config.toml
dataset = "read English sentences (LibriTTS-R)"
train_examples = 15625
noise_aug = 0.01
stem = "single"
optimizer = "soap"
one_sided = false
Rows from block 4 of a small multi-label audio tagger, named by matrix and row number. Rows with one number belong to one channel. Each number is 500 + 50 x the weight over its row's rms, rounded and kept within 0 to 999. All counts start at 0. Numbers have three digits each. After the name is the row's rms in percent of the matrix's.
Before each channel's rows are labels from the 100 clips, of 14976, where the channel reaches its highest value: "strongest on" is what is common among them. Only what is clearly more common there than usual is listed. The data: read English sentences (LibriTTS-R). In brackets: how many of the 100.
# convs1: first pointwise conv (model.blocks.4.convs.1.weight, 192x192x1), inputs 64-127
# convs3: second pointwise conv (model.blocks.4.convs.3.weight, 192x192x1, transposed), outputs 64-127

strongest on: the word "to" (87); the word "be" (81)
convs1.92 103:530527400500556566483492584527446487575490436617480455455501538425572531498556576442521482472526464580515444435501551488545506444457502543543503574439513423448431552438462531533501560539514509
convs3.92 099:540475523399580430442521494544511507535463559494482447574454579521615485559550390540572477488518527375477584514502473540493486532571451485616452478588560591462609507464471424517534581448492458

strongest on: the word "of" (57)
convs1.100 103:475599490512494543498450454491386519515604489399484411491549472514519551518567457554505486412507564538572520524472527502490526463496478474506553528459507464499484513505548557455415522544576495
convs3.100 096:491519565480566400495549491487548557534409553431412547420555542440496450573572476486446482483412489404483566470516487535547572490588399477468533520552458540456526429631593493537504571569470512

strongest on: the word "of" (78)
convs1.182 094:418558524531496571610591453505474616556445492564487497516468464525471541510396529415527441458522539559501471430409460482529605539583450432517373484513560565505528472552450575539546518558450503
convs3.182 100:450464496543510392495513484497479376431417510493509523402478536558458426478464583551461512422621568472523476572486566517524368471549520587573472459475527528616510517519527465440485437563536451

strongest on: the word "made" (32)
convs1.120 089:570469462476558478502546509488568431521523457480495526531529387525493484543512618551471444547554477545506466540494522464579486547601522483640514473550490478542498411513483519504476500529516453
convs3.120 097:452500458560539538534440521542525506521504476446422509552428481590495570522517476519447527526444512503492569476609546534547428405442515463562489511414540512559571509522495504537486488495505493

strongest on: the word "is" (34)
convs1.173 100:499484520509473539526475516491492445524473479595496535499564405475492528448528624541507540505592505458478597489503522534490489503469538511463478505423563484529488595544478451561522597468456489
convs3.173 101:465437495488586582506474484532461530522471468500495454519454359524428458485525568586499359450507485476473506587485464600499504414411449391329424491536464482481479411406544535607577539482469477

strongest on: the word "from" (29); the word "upon" (25)
convs1.155 109:513514529500457587568437580450658483443578541542532526496493511515529523517581611512501505527411586453577563486484399587481561463576495470514457418423485456453506505473539476507578563515456452
convs3.155 106:540457479507522474470479454438628503458413567468474540494482405593502461405563557506552490495564438488525500477550413492482470523460415553465502442479537539536468503509537439521478497545516436

strongest on: the word "with" (57)
convs1.134 101:526530536529521470467466436578423517596556535503510502540536492433450461509482483481443512506526504466466577527453409514503437428448531516513499512564584490567466484538539508395461505534485442
convs3.134 095:561499445433560569527447495484537537554531533521530434499473558474434483579480484452576531510515468565463541535572464572537469503440501516542578479517466511484494547498458573512472499522501407

strongest on: the word "nothing" (39)
convs1.106 101:538417422531481400473498465534442484514398480475456488427511541474502526468569439517553461452454505535512552479515517486468502489452542348530524573485485600538511428452541544539489444478655552
convs3.106 102:605514502555504541447458486504453454471479553546547563538555568525555512523548507400440488430479567466508493527461481543439548601479520508451547514485477448528571436536498551461469504483505463

strongest on: the word "the" (93)
convs1.141 095:545484517500497519490498449564539456445469561550422551536548502496488588640439602548523419612404520470466510427560510521487439543426455458480458593505533461506458383493523491464438543514490531
convs3.141 096:532462486544512519561522512551627494474513580581497450605544508544555528534542513504397551504491460567509472579571538599561532493570484570447551488475516504488524466525517556537505446527491566

strongest on: voice: male (75)
convs1.41 097:531489483503626540536476525464483416643505483575498545479576447501538532397424456522485382534469518498435551503460513488461468461386484463489492434458476486425479511562402412531591535528548517
convs3.41 103:510534415458507550466451495409593576470521503546424486464439493447554485440573550468494436410487465500490566500492550516461537565497506491455472433491447550481488536460429447494414477574464424

strongest on: voice: male (80)
convs1.118 097:581523514420447537489512577490518444488532512517487535491501552567561535445511518470515418419535590542436459479501498439427548427456496500506455481525486540622519550449477474553532488454530462
convs3.118 098:460556491501528457505529579500488507438509407473501452509497523447590554565524522502461504478528512487551461520557612547571525498450537488504558550472452523513560519518516538463407547577578508

strongest on: the word "was" (63); the word "she" (54)
convs1.112 101:509402576548560456596564406547455562513511471566533494500465559580448559520509486644547514509469530492548630412497521522480462624499556450426567519468551558414491582452487483513518565417520544
convs3.112 100:415478531492471513452514570411540445519524592499495489529512437540545563587510401521573630458444445531441460543470471529560493563547460623578477527490486441466455419479581531587479479590519408

strongest on: the word "in" (37)
convs1.83 087:520428447518485506467566509440468407545444541512465527511544490567419426449544484461523400374531524416523409470430477471475456442421547483463455396596610509587537446580529507496534491517480439
convs3.83 097:457584550463423413596454508521567549436462549485474484555463451549440444518398519527495496608507547493476464557471486455458548576575524542535531436577545449510503526502445536510596429498503477

strongest on: voice: female (82); the word "her" (79); the word "she" (37)
convs1.34 099:481456548541517495558486563535553526498489544597448584433547450493485587484603526450560509434430455475545379466487503463504516459499489550450499623585560526491504510498491554456511519548485500
convs3.34 096:452508414463443525557494467502596436484517457503477524495430444486464488431473521502447468420459434486516465512474649512445496480476494593618483408563517522446540535511513448520533519510483423

strongest on: the word "she" (57)
convs1.175 095:520500461491477541482575460538505380498516512407545506474518426558500502437579487476516383538497530414500489606461503377472491519483578595517499491484500481471445480483497563586511399427596425
convs3.175 107:493446447412459470416479469426391452470484531461440496434462422440436445461436399428417538485446507543550478447480476471395440518480440411419544522476418473507458454416486537428477455483506462

strongest on: the word "he" (69); the word "his" (61)
convs1.177 111:547411522594544452513450482556488518569530531447403483503383513515469424513403606480483450449461536441454516617465507498493462511516492466484462476480477582444405512439528564482477573560577515
convs3.177 107:519587529505512453556512550510517508579391512497403567567422499510462491548465598599546434508525540488453533520512558498568530515518461532538388430535472464491530507482565603484431442456554543

strongest on: the word "was" (38)
convs1.143 109:565514587543604441510420562496494536494494532443586550518575411462476588479452546509492515476509481567567417443461536475404511493517566477657461475494572526473536537551654573527432564576538423
convs3.143 099:457535478465436536494533558563541539479516500494500460486509434492529407488563526571545527465403505541517489563454445447513472513463480541509526463412505553525565507525561467531482481457557675

strongest on: the word "not" (35); the word "would" (33)
convs1.188 093:418488559460532415477432538481395424478482461468498516533523541486453421519489496487574508542490538602546515481497403537418568454547507526596528507445536516545459504550533557492380456392429460
convs3.188 099:500469490468487451528544490585495449436551462459552479528491468497493545505420513493524586443488646514519414424558452488485448602568484451495511472574489448506525438444467476535539538449520412

strongest on: the word "he" (56); the word "you" (45); the word "was" (34); the word "but" (25)
convs1.123 095:468483424490436556488423485414440545524471503481466463444414513539562528418555498450504535491532521555480496455455504480449461322578510600532534564439479422540506493450489561467484484448448607
convs3.123 096:520516474463551562465442424495436570464519448526476537444549458587455507477559502512536560528483508481462520518416505491401585480543479504462457458453492489556531483454494474573487489490448586

strongest on: the word "of" (91)
convs1.146 101:477468573496582514541404510562481593474426484482490491496540507451522531579526512492498458490458483653501519527513556487469515445475532514473560578468520504459501491465530554506470438479462452
convs3.146 098:474506547497552409538498538495481486479544488476441511492555535413442565568457432528476524488391478491538416513525459447544506569463472567485455482513498529500526538492507504546464502531459429

strongest on: the word "for" (42)
convs1.126 098:514430585481567515504426423530431505502471520465454523628577484549538511549530488553578453409513449420505584551466531589566515522465558395507427476474516504482550591534468498540521532423488464
convs3.126 097:552557518506588559510480505473502519413503405505415550419551535509487545522426544459551522406552474450553509595517581522515459472471517549401456497502576550440620510517540484479584512543513499

strongest on: the word "he" (82); voice: female (79); the word "his" (31)
convs1.70 095:542465500490638401450442478537463498527495518541530514434332481426567582517500447465519478464480575648465494365509533589530482432486545442484448502513514454486544595559560585522471477494502380
convs3.70 099:525446411479470531524423512429534509497563520535468500585553434349510522538474496540426517500420576421480471482486466512466437488392457529564525525446530537549498571551514482498492590510556502

strongest on: the word "not" (26)
convs1.169 105:512488497508493569461521431494465497630560459552494543507527444497496478447433556525541534435447443598481493541495446535412554533485460512529505479591542551544438521542466580530452582479581422
convs3.169 102:460500484499454422405515511405522544510457517485450449493558563584461411470545521424546511497497523545507424457516455494488484493464467360404474541566426557450482540470459478493451502574547534

strongest on: the word "i" (85)
convs1.89 091:458437501457425461502531510456531459356471551520568512490524522549498487448542540575481453451494432518425464514509507577451537483617544531521505470464518528532506468519520661445485433484406595
convs3.89 098:495451529466537449544516556488494511463478405395519480522517552582509508463522520556449447525469546557513506525450438455509455500415515566552588484545417475573365473565468527578530460388497502

strongest on: the word "shall" (30)
convs1.21 102:528535502513416444570486388487465508544514443537509509415561516487554459534414519461503518589492466340554543500461425484527531493416536462492486460453585523466527612443481525585530463541519448
convs3.21 103:529521464479533487543549520460530593451535499529527508603497430497493540479560432443571512423460431470554554545563446468508464551543509488435492464525553529364561527405405482462482544618522497

strongest on: voice: female (80); the word "very" (26)
convs1.22 102:458426506554519507504406558601518462482510534516554441442548457454462517486499419526526524472528574463553519470595499499533597413556451513563551510479579596518437473409488469505503459427550466
convs3.22 102:502523496545587498373445492556460505485450451410632434442598509544579504514481559575597578527576512499468465580434586435470510522599578526445515477545527500511487516528494447581434426463578539

strongest on: the word "was" (78)
convs1.81 098:497547495527524431573517572458433509502463553385507478554445525451487522520459527474444499444504557502474438458448592395549538501542477520511407489511530540512499525515561464473399542414542464
convs3.81 096:515408439480471558530584535514518502536444522466526558436578494520447515636518481503505522537527498486462537507509602507418599446596547555470455466398532576467473566516482541510550685546440499

strongest on: the word "was" (56); the word "it" (46); the word "that" (40)
convs1.60 098:517593398560430572447478566524437456531471429420390478501572538490525559515468448531436429530539557556517462619521415397574520489608488527543536513555528492456500419490560492507464416470477516
convs3.60 096:466517447517518473428472485495473537501465462554466495407537469472568538536477425465510501517492422529464461439514641405493491550492492526522434430519453485578475494509514515542477515529544563

strongest on: the word "down" (30); text has "now" (25)
convs1.172 100:499507569471513524502518525394482554434514537420498556484539518532468507500486447314511538422507481505461504487523539512511550612532495626495510541543485475491504567509542404465510564489545364
convs3.172 095:560406459502528564517497492511514561524476625453439572521451615465468462611448451474588500502496446509546431562474529614542417439432471554448546487522481467472444558460494563573506514489468496

strongest on: the word "to" (94); the word "be" (28)
convs1.191 095:452516340522482437476537555506517499482512415527522512412499447483475522507536516438529425526424563557504553542444570356518561498448473512557446538475479485488450449465601551416461491443484483
convs3.191 097:535464612547463479492520489550484513452443484452539506488497451407589487477542435369459475478444561607500538450503509491502530408410535540464425519586409524497589439495481536413486495513434529

strongest on: the word "you" (33)
convs1.180 098:498588365485393570463561476448456515504435482542554529472483572478483527542506461517509467513526436564451424495571621471438590642447515495412522498523497474508515558475560472495500554475573446
convs3.180 101:460581604573466510541508529514442397511541517517529585508505502462413566509476585511524626547499400532479464478510463437541530532385547529668543543479395492508541541495562496517498524520511522

strongest on: the word "not" (93); the word "but" (26)
convs1.25 095:537612497543486454488452519469518522522487521506417501596577463541430448496556523544467466409461459505406550525484499511485450608455548524540522484568561458459502556496628546471475535544461491
convs3.25 096:380460474469451504509489417557578554574515467523487504585523549416472527470466454545508435483465539571561497514458511484483569555501577494456484413511529457606527517521549509468490492407535551

strongest on: the word "she" (32)
convs1.77 104:425585492599541472497536460570551515450465498520454553426438462501475501416569510498609517504468537467494550512409471432503518649565515502570469521466551494548516510559444516456508396462532520
convs3.77 098:498509492490553491477520521454423512463547510415549488482585508502422417530584472482508502514517556513530490602539456528498502481571504512574313537451508469425442508453591461383547462528519503

strongest on: the word "time" (27)
convs1.116 100:537499380577521454430400559463536505555541507485383456555547601511463464481441558584541453408498505488345510520514523470529472559448444535515390517519454551480443452420518552434513460471501554
convs3.116 105:503470586486510449535567516581528475476493483505533428454528474534478512476527377476501486526492514513575441489452460565518444456537608495477481535412560601576521474581486474463580488451436513

strongest on: the word "i" (59)
convs1.147 087:440530458474576482586584434471627487464525479531556392477558497503424502465508439490494509525507442523484483511483513570489445464637596559486520517538557473508564496541598505558552499380451413
convs3.147 092:500470475483528470568448482499459516586497477582518582494473510499481530498529629562495542443499527535529474601444543520386448446514510581449508588567520465551415487486453504479528513539532364

strongest on: the word "what" (33); the word "one" (31)
convs1.187 099:459499529441480498478559483513483549440491476572528497462471475456474473460509475457549463421473517598525501513476510572561496553529460474497513484479489457485436464629584389445522498586522353
convs3.187 096:522353478523473532543461560507417431515448458533459473552501517488520526502509504494484537472525534591469481466484480430564491556586464465448527440526474605471522535485475484553553444505568490

strongest on: the word "to" (64); the word "be" (46)
convs1.40 108:468483425501529463532418485413463555379428542509529449414513518515591484481472506481465542426526429478550468584387524439548536521533483519556522437492578516515408505425501448564484437534487519
convs3.40 109:437511478532536541576476443592535452512563510382447566536459441407449567407459486515489523554434572511453544428400489475476541514529413491452578532443448427423468484526498599487601479502503605

strongest on: the word "his" (28)
convs1.68 095:523521537565481458500435444550477596493523558480526495500489502541555555444467535429531485495491539537558477431450446471483554594479483571569613508398617529497523437446559470466440499401517483
convs3.68 095:488420583537473523448479422510519537485501513463578512487574524505533503360447519524500555391430493523504513567451390434467447470403575596414508485547415441420505565463507445407527450501586538

strongest on: the word "not" (26)
convs1.69 095:522553509483506456506550536568517438543420630415531537471493449376457601476489551617529433429485532467436484473463512532540480519417441557487540499503533465523490487544431544591519516510546531
convs3.69 101:479489565562483562508517471539529518484521502470517438565488509492557475521456497503445474431515431527489492537528490523501558472484460517493483503495520454468450447491433539468528459511466551

strongest on: the word "the" (77)
convs1.158 100:408544626398511558531518529475447469540481468481499564522617513498559474505460438539430440439455518503486491491517555544539436441507508545574493513546461464478530526486571590486528512425520516
convs3.158 097:604494563449503445551538520525505495515406460473494527493516588478505416559482559522503495520491497518518542544493573524454522527507544535488508492497475410449476498459474494507539563507452440

strongest on: the word "him" (32)
convs1.86 100:532566502515428451613475530443547497557442519521458483527463514579516520539445560606478507439484457554499511475486467538542509496444515474561558493475475505556455507503512486502515468617546439
convs3.86 097:491466444504486495488508608561472494518569481592530508493433481431523592539507466489518497536462476576430448480339439517508517559630571536487456445372519489446533401464480425479508568507561542

strongest on: the word "made" (39); the word "me" (26)
convs1.9 090:523552512595517459400506415443496503432515484455435474468421505465551445510509479536418456512521545501573461539462518528551490556532478481457500479358513542491541591456444524470513520472520529
convs3.9 100:582455442513483538542530467522504502507544589571508508567534466483488513544459457439455468551563536489521578535594462510479409464448462533516567717485433418427517514428568471535517479421442591

strongest on: the word "but" (29)
convs1.185 089:470507530481558514499489609497506574551472469469492548442540478500548527454494494563534470458489501577527562454498511445530567554600498486552511457494532606496540518475446497580496423462580552
convs3.185 099:431536494511426489549519498520498507481572380569493480436513458506531534521506458468500487461516537413535384455521531496513480518593511489463561454438554469490547529440444463507535513521484510

strongest on: the word "was" (34); the word "one" (26)
convs1.131 099:464588491515571450530552457575508539441456500469509539482529474459441458530528433521473457473517491533456500507600437471545489507474475509532580495544594500460550536527484465556511499448490444
convs3.131 099:511453517586516491417428520571442534574432392488459444533540577490455457556531475497469531520575492459507528457520573500501462411464445515504541487493476485583454451561525405488524568465588539

strongest on: the word "see" (50)
convs1.8 100:476538503438525536518541529544396516534518464604488465408467483500464415563425507519397449454522620441473459489424435576504509536440472402618518534449493461461492469460418565413488494571498390
convs3.8 104:528472500528484519516522480554524485420449540496628511496466559513480407485494530496427496507486502468447436459456502508518490495443485470391568627482541429470413513501453418518408518532391534

strongest on: the word "no" (48); the word "never" (32)
convs1.37 094:489462454530432480507449507544567594458538458621421470517455569569574418471539513470431508539523496503471535507360503473473503564552535552604502529635547459478540473453548468461523547443553437
convs3.37 101:446501457499494516550532562525442517564442485510467513431559486450510506442483488507526447542527545471569480434565473486570456412514465458463470488455465511500548513512431455496510443396536518

strongest on: the word "again" (27)
convs1.138 097:560561501528514506455568499495554504498422517505459495430372567492508388503459434582498531477441504499524444391473555551464478513492401456424521555528494450435528432448508485554493494502557466
convs3.138 096:475422511514430468542473493539507370504603507529564422572523453377440504528416497507462402428489503510529455528562466468452489519487535484451498550503464481556519475579509546516546463411443492

strongest on: the word "if" (32)
convs1.80 102:450472469475436569500537545609457459486503507485511502589520502564553495518480526502456486469476441447481231432473401476485482496490519549495381500427453483486466563527453522526512517509483440
convs3.80 100:441582604478547529483386413493502491483502499456519524517490553386479492454448478504408481530422536544494432449512478459447415521392530493549612486455520468500520497537530398480503542582465459

strongest on: the word "better" (25)
convs1.20 104:564524462524523505531458508433495510446514577461501550529463441509522568524511503461530389450507498509502546481522579532443520473548512532455490437533477491482494451541459420527558524422491530
convs3.20 094:554440488537507533549428496479523528509487500595429631473562434582551428481531513512497465412527536585515496458440525563497504563455513492571496420513484483454483528438542590561473507487491581

strongest on: the word "from" (49)
convs1.45 097:489487539481460492520446469482459469453502475511451451442496502455534461488523444494508559457462374484509623472496525596623522471507595460417484505463548393561479473501488521447422503500502517
convs3.45 100:524468551461543478427543473432566551522469527538514554438561512539492515539539468389517572505544465449540462539429482558456432487527543431465522496579386486491517543529516516579470473531435570

strongest on: the word "down" (29)
convs1.15 097:568573570490557553377519536523546498459478526531488505566479401518528474476460478507468422489497560450464460464540421432444481513447405519516516508538494491392581499509442482464495417537488495
convs3.15 098:404507406531572514509470505572499524526517559414603513616503496513528586541553512541478538562426579605534412486580483413547507589542503515512561441569575546569516541461470446510492546524526471

strongest on: the word "he" (59)
convs1.170 094:463583500402559468506500463489532478547504579451542464398435435505497494514513515536447440489548403417515547499566495523449404560487505491511476480508538387492443454594549471499482369452457415
convs3.170 096:497439522485583448510490590481432524540558598442486458533510587476467494416528519558502437566484415591545522492477510487426514530409513563426493631495496492431525445478525498558607421566561577

strongest on: the word "to" (74)
convs1.184 104:528530594437407505547504430553493529520444532544488549506587420548535591467481491488556488478521516474501453632526475490535511493550407494482575531590507509435592594624477469506551658490458456
convs3.184 099:470451342468423498531564474483520584488492490444581490502416582539488464508535522416572494511453449525423499479468444455500501430471592501481628498521548595501461503527437523489489555485467496

strongest on: the word "to" (69)
convs1.85 103:432585514453476493448445462512496503472562391480570579434580511546516512578459592433530471496529541456499517423443570501486476444508496432531549458517552521574504487527468537466449410375425481
convs3.85 097:491468570484428560573503513467531474528546533575482424495589559455504448551420504531480434491465540482513501524500452433488493534586436488560569520579567544479508444444523518504544437412483569

strongest on: the word "for" (36)
convs1.66 098:576546529483465525576496629570566486509548527452474557404530534482597553446449475505508406493476526423526602564469559515480489437536502502389515490475558577546435459522436492465515513506565553
convs3.66 093:492510590511487466509586526558458526574510568513507628553516541484501568546551518486497533475564499505393445516527456546528557438594572452565573437538557514537513441502540592536520499467467613

strongest on: the word "he" (60); the word "as" (39); the word "she" (33)
convs1.23 104:541468481560457479488506509489494479508567416398484532484587514445517472460581553523526525506498560492531440424512480470521550510465484564485455513357541490522518528538425442560518435472622460
convs3.23 100:546517562424445457517378393432461537490371451597459461483332551451465481498459471452430515577519471543525450487494503402487328511426451456518504497537467571420497508481493498489480492467540523

strongest on: the word "with" (47)
convs1.51 107:482539470498470520554527548583454446603569400495452481502495535540587572483405476499537491570526515532547480381507489432449516465497555440515502482568514544514499557465568443599565501455453507
convs3.51 102:477564497497540460437499549518531583453505481463547511459491548491481460510444491444515413521609619344478540489579470577575512553478495547548451548492447445494450526429588541514430490545468464

strongest on: the word "he" (40); the word "could" (38); the word "not" (36)
convs1.43 100:582499487479465523565514437463495509494526559499464573562614491502526485390382455447459490514507505452467552494447527470626599464552493594545521450529440455530558579487393550542409401463504423
convs3.43 100:484534453451423521456399425593511572512504503451480490405542521496468530435491510525508573477521457556584501480466495425472589428479495595463526540480453409540539434488427514557449447549417411

strongest on: the word "you" (81); the word "your" (30)
convs1.90 101:491493526425522483483575512495468489593545475498528538504528429502518460477541559492605534482585483516506538511442525478460601512502540542481493548426536382527541556510511454439475436443565600
convs3.90 101:492519602401543582562491592458432467424586549481570485485606525429439540460439538452477424512514438510478456548490543544481512540495521539464493473551522408468470449589549533607454544501539471

strongest on: the word "but" (38)
convs1.181 100:490391578533523495469494488430472478522570446597593553512485434560470489518590501519451466610487508470500538459499508456418534517528449498556413487555476489481489534513484533514486444476541514
convs3.181 104:424501510461614493432451638519460479582557587515471480577478508466516435565507584479500425483559496509502447499389530447469573442488460518407472476501438413544425456449486527509440579490462521

strongest on: voice: male (83)
convs1.95 105:507432483501499543464543564481490469573578565537462505556574533611512530512381485449448476508533486557520470501490493547555527469422561498459561514519551479443412532484567487490517577487444513
convs3.95 099:497510508474410542458523602383482545575460485514480465475516565606493523470556512471537452443410442529623445446588438504493483501522446503409577535499549485589570477469434461548509601495469510

strongest on: the word "face" (25)
convs1.108 102:549534509519463540542402440576522447482461510512515509490485540439436532390520473478552485524478510492556559436438634478454487499526538432452471449527514499571441463524382530503515567555586431
convs3.108 104:514520618519437472506437493453511445580502396556561490466566553541569450483523469538549510559486419489496479589551469465461554517459442525585514564572588499526455510431479505563425489590498519

strongest on: the word "the" (88)
convs1.128 092:518613571423511538484503485439525456420563496517444414455524388441537502556475597542461432579445554457551505476521450463560407488478507541532556606439492539465527450464555560484481441427449495
convs3.128 095:572443478572494508509473432452538573455516499616537476473488428480546541542474467431488562439477532391489568523412502503466503419480579463437461494572409474519494454433436458431532486514464515

strongest on: voice: male (82)
convs1.160 090:443515480250471500452473536571528508582519530479459487473532487451476494489483559486766503434447492502427436568518534507550510435531547517561534489453554467545503549455500509477488443507455458
convs3.160 098:599439549561445447480459560547525478470529522517536552476473495500512490455539437379603473518503510508550473470518511426436488500463436537494483500581513437409520505464467399514481403473490494

strongest on: voice: female (80); the word "she" (31); the word "said" (28)
convs1.14 102:473505466476532500478489403550506511567522444437539507481563608541534478474454489528556500514530518527425522557473563546551471444536439397418565491450534517453519540416456494480578532494492504
convs3.14 102:491477452468496478469508489545514563519601492472421519442442468493471535514493509409382398538599437528470432591427500497475622410499452660492519512487539429398552467551532487482477510518528526

strongest on: the word "they" (41); the word "my" (26)
convs1.30 091:497448480531478471600446480426459543461481416517599470418563458504477416466406516503455491490390437542439551404448494520509480619597519528509472465459567568511588485561562495378381451496565444
convs3.30 094:419497479518539500531558489563525511384472488465533491468541572560505464486444526559634562498515460586448550473472510554474548514502518483470528505562476525446552362547433566484513539407503548

strongest on: the word "down" (26)
convs1.145 093:462474555480467547466491614456545467509492475590521540545495490540462486453526452495429572551507525534428448553486578512497499505456543504557575461464623490580458487517493525488519478535449567
convs3.145 097:646571500476479566504516465526550525529567501499452527554482407529446510489569468516520473523503470489533441528508496581558441499465417476598484543565546401505558580440553518496561596485530545

strongest on: the word "for" (28)
convs1.135 105:568468512531468555487521538508465530532536552529510528475481502532565524494448501555451509396513486417526374413458435551534537518505463514556456551531481565571550410499405480504503572476441464
convs3.135 102:450444623495447444420500535478504407497473548460496520397552398414512424550467496486506525442500447481475442369514491551603495504472533524474562582478457489467502500426416492533450526536496451

strongest on: the word "about" (26)
convs1.102 097:519492462506563491504512450498532437580460529471532511578536564496495536570505509491503475423501548529405471568435410395488556538409463533552394487426489513480611527531490410506502530480543472
convs3.102 100:451522512424465428486467501496548501487485596501516554449495533621529466557411584510530561633500566437430501541450379549545584537542561517582485543515544585491480550444589533475487438527462474

strongest on: the word "i" (72)
convs1.56 099:510555491498416439560475550477545443488559487537589486560487484471425532416405441555440475503470529535467507522549479516518572439497578553514409491562568422404410519532488547539532519520493565
convs3.56 103:479441419449432507535498514454482422422485521508371560483478513638479490466531490489593468571589548519554446553528516480542516500534502534567431503571550508544567585434484409530529483585540519

strongest on: the word "but" (88)
convs1.44 100:528519534549524533470423472421549504477477387486524562484436435573450554431480560584503409466533546451461492561506465526452474405550433480476499463456550555514521462471493529558441450467576519
convs3.44 099:564497520567443488538492535487660460407580519538490437465488550457453522471495481449525510515481529470464505589501526516487452546470485543573626425521449503570518449477550544529456517557471486

strongest on: the word "time" (42)
convs1.62 098:557505476485501526486494472487487419405514460567519485608492546492563409441552565431444457464468535535492572470397570525413557443506549466398538453454563470558446581444516563550460570407444460
convs3.62 100:488442509510471512490462539515529549473423529441493465507455458452401374460515547488509493511433513522537515509523499482506571523515492461461421461594554521497531470552418495464651546459500582

strongest on: the word "it" (46)
convs1.186 094:444425535494566377545519517410495534473495537469574469543461480492514550490490464522450534482599573513494501596457439540611477499464486492532469534457421444631537520573495538593493459498465446
convs3.186 090:424527498477519540461385441522538417528426508384425455479469404561500452454520502561462441533466451508486480554456442508560434477513487458511443542633451486502508576507530483548533499417427533

strongest on: the word "was" (64)
convs1.161 092:504563539525488514466486546458518483550500514552473519516499500600479483466534421510463522400454498559472465399507415563549485533513517469529404499451538551491481533468584500436423507435482549
convs3.161 091:511527511401530619517555506540450345533492473566639497515553478553576447439570540492504521510431495550500557581436506516598472459517505535522485466534437467458497615546463479533578462457475477

strongest on: the word "not" (27)
convs1.178 103:503435433552501464409464458508441513499503442410473539566499490486532584397438455433527464485444466469563512452434484536565515466435396528488490495573600591498567524521487494446436573439447488
convs3.178 108:610515507462456434463514536407488442398515551492496454447428461474487468466490468531468433655517557509549573536567470463446496507502565495560537546488495601570477472512518515566501447444471555

strongest on: the word "this" (33)
convs1.61 100:439462495465521443471464469596505457566439462503517477443477465542477505483441624448481518517450525536564487512451509519514550527532514513485536473542474543612591519583497561473478562472492501
convs3.61 097:462457592341487494481530376516431560481400484503500492557556498534574562494551472475473544515497521441529461467505492502536465515510535517458447502507559455511438567468485473470413543560478491

strongest on: the word "was" (79); the word "it" (44)
convs1.38 104:409471411518524517539502544538546395489439480533559448424574484511674480435570506499433607462496510501540479550492522429515518489523493578423600538488565483494544617521589565475514532510507463
convs3.38 101:466472588447520481511502550550468513535483519533515490456483491521456412414526555471428494530492520488566431511439578489479544507523512426548575525411471483515405572484500470525512494476448539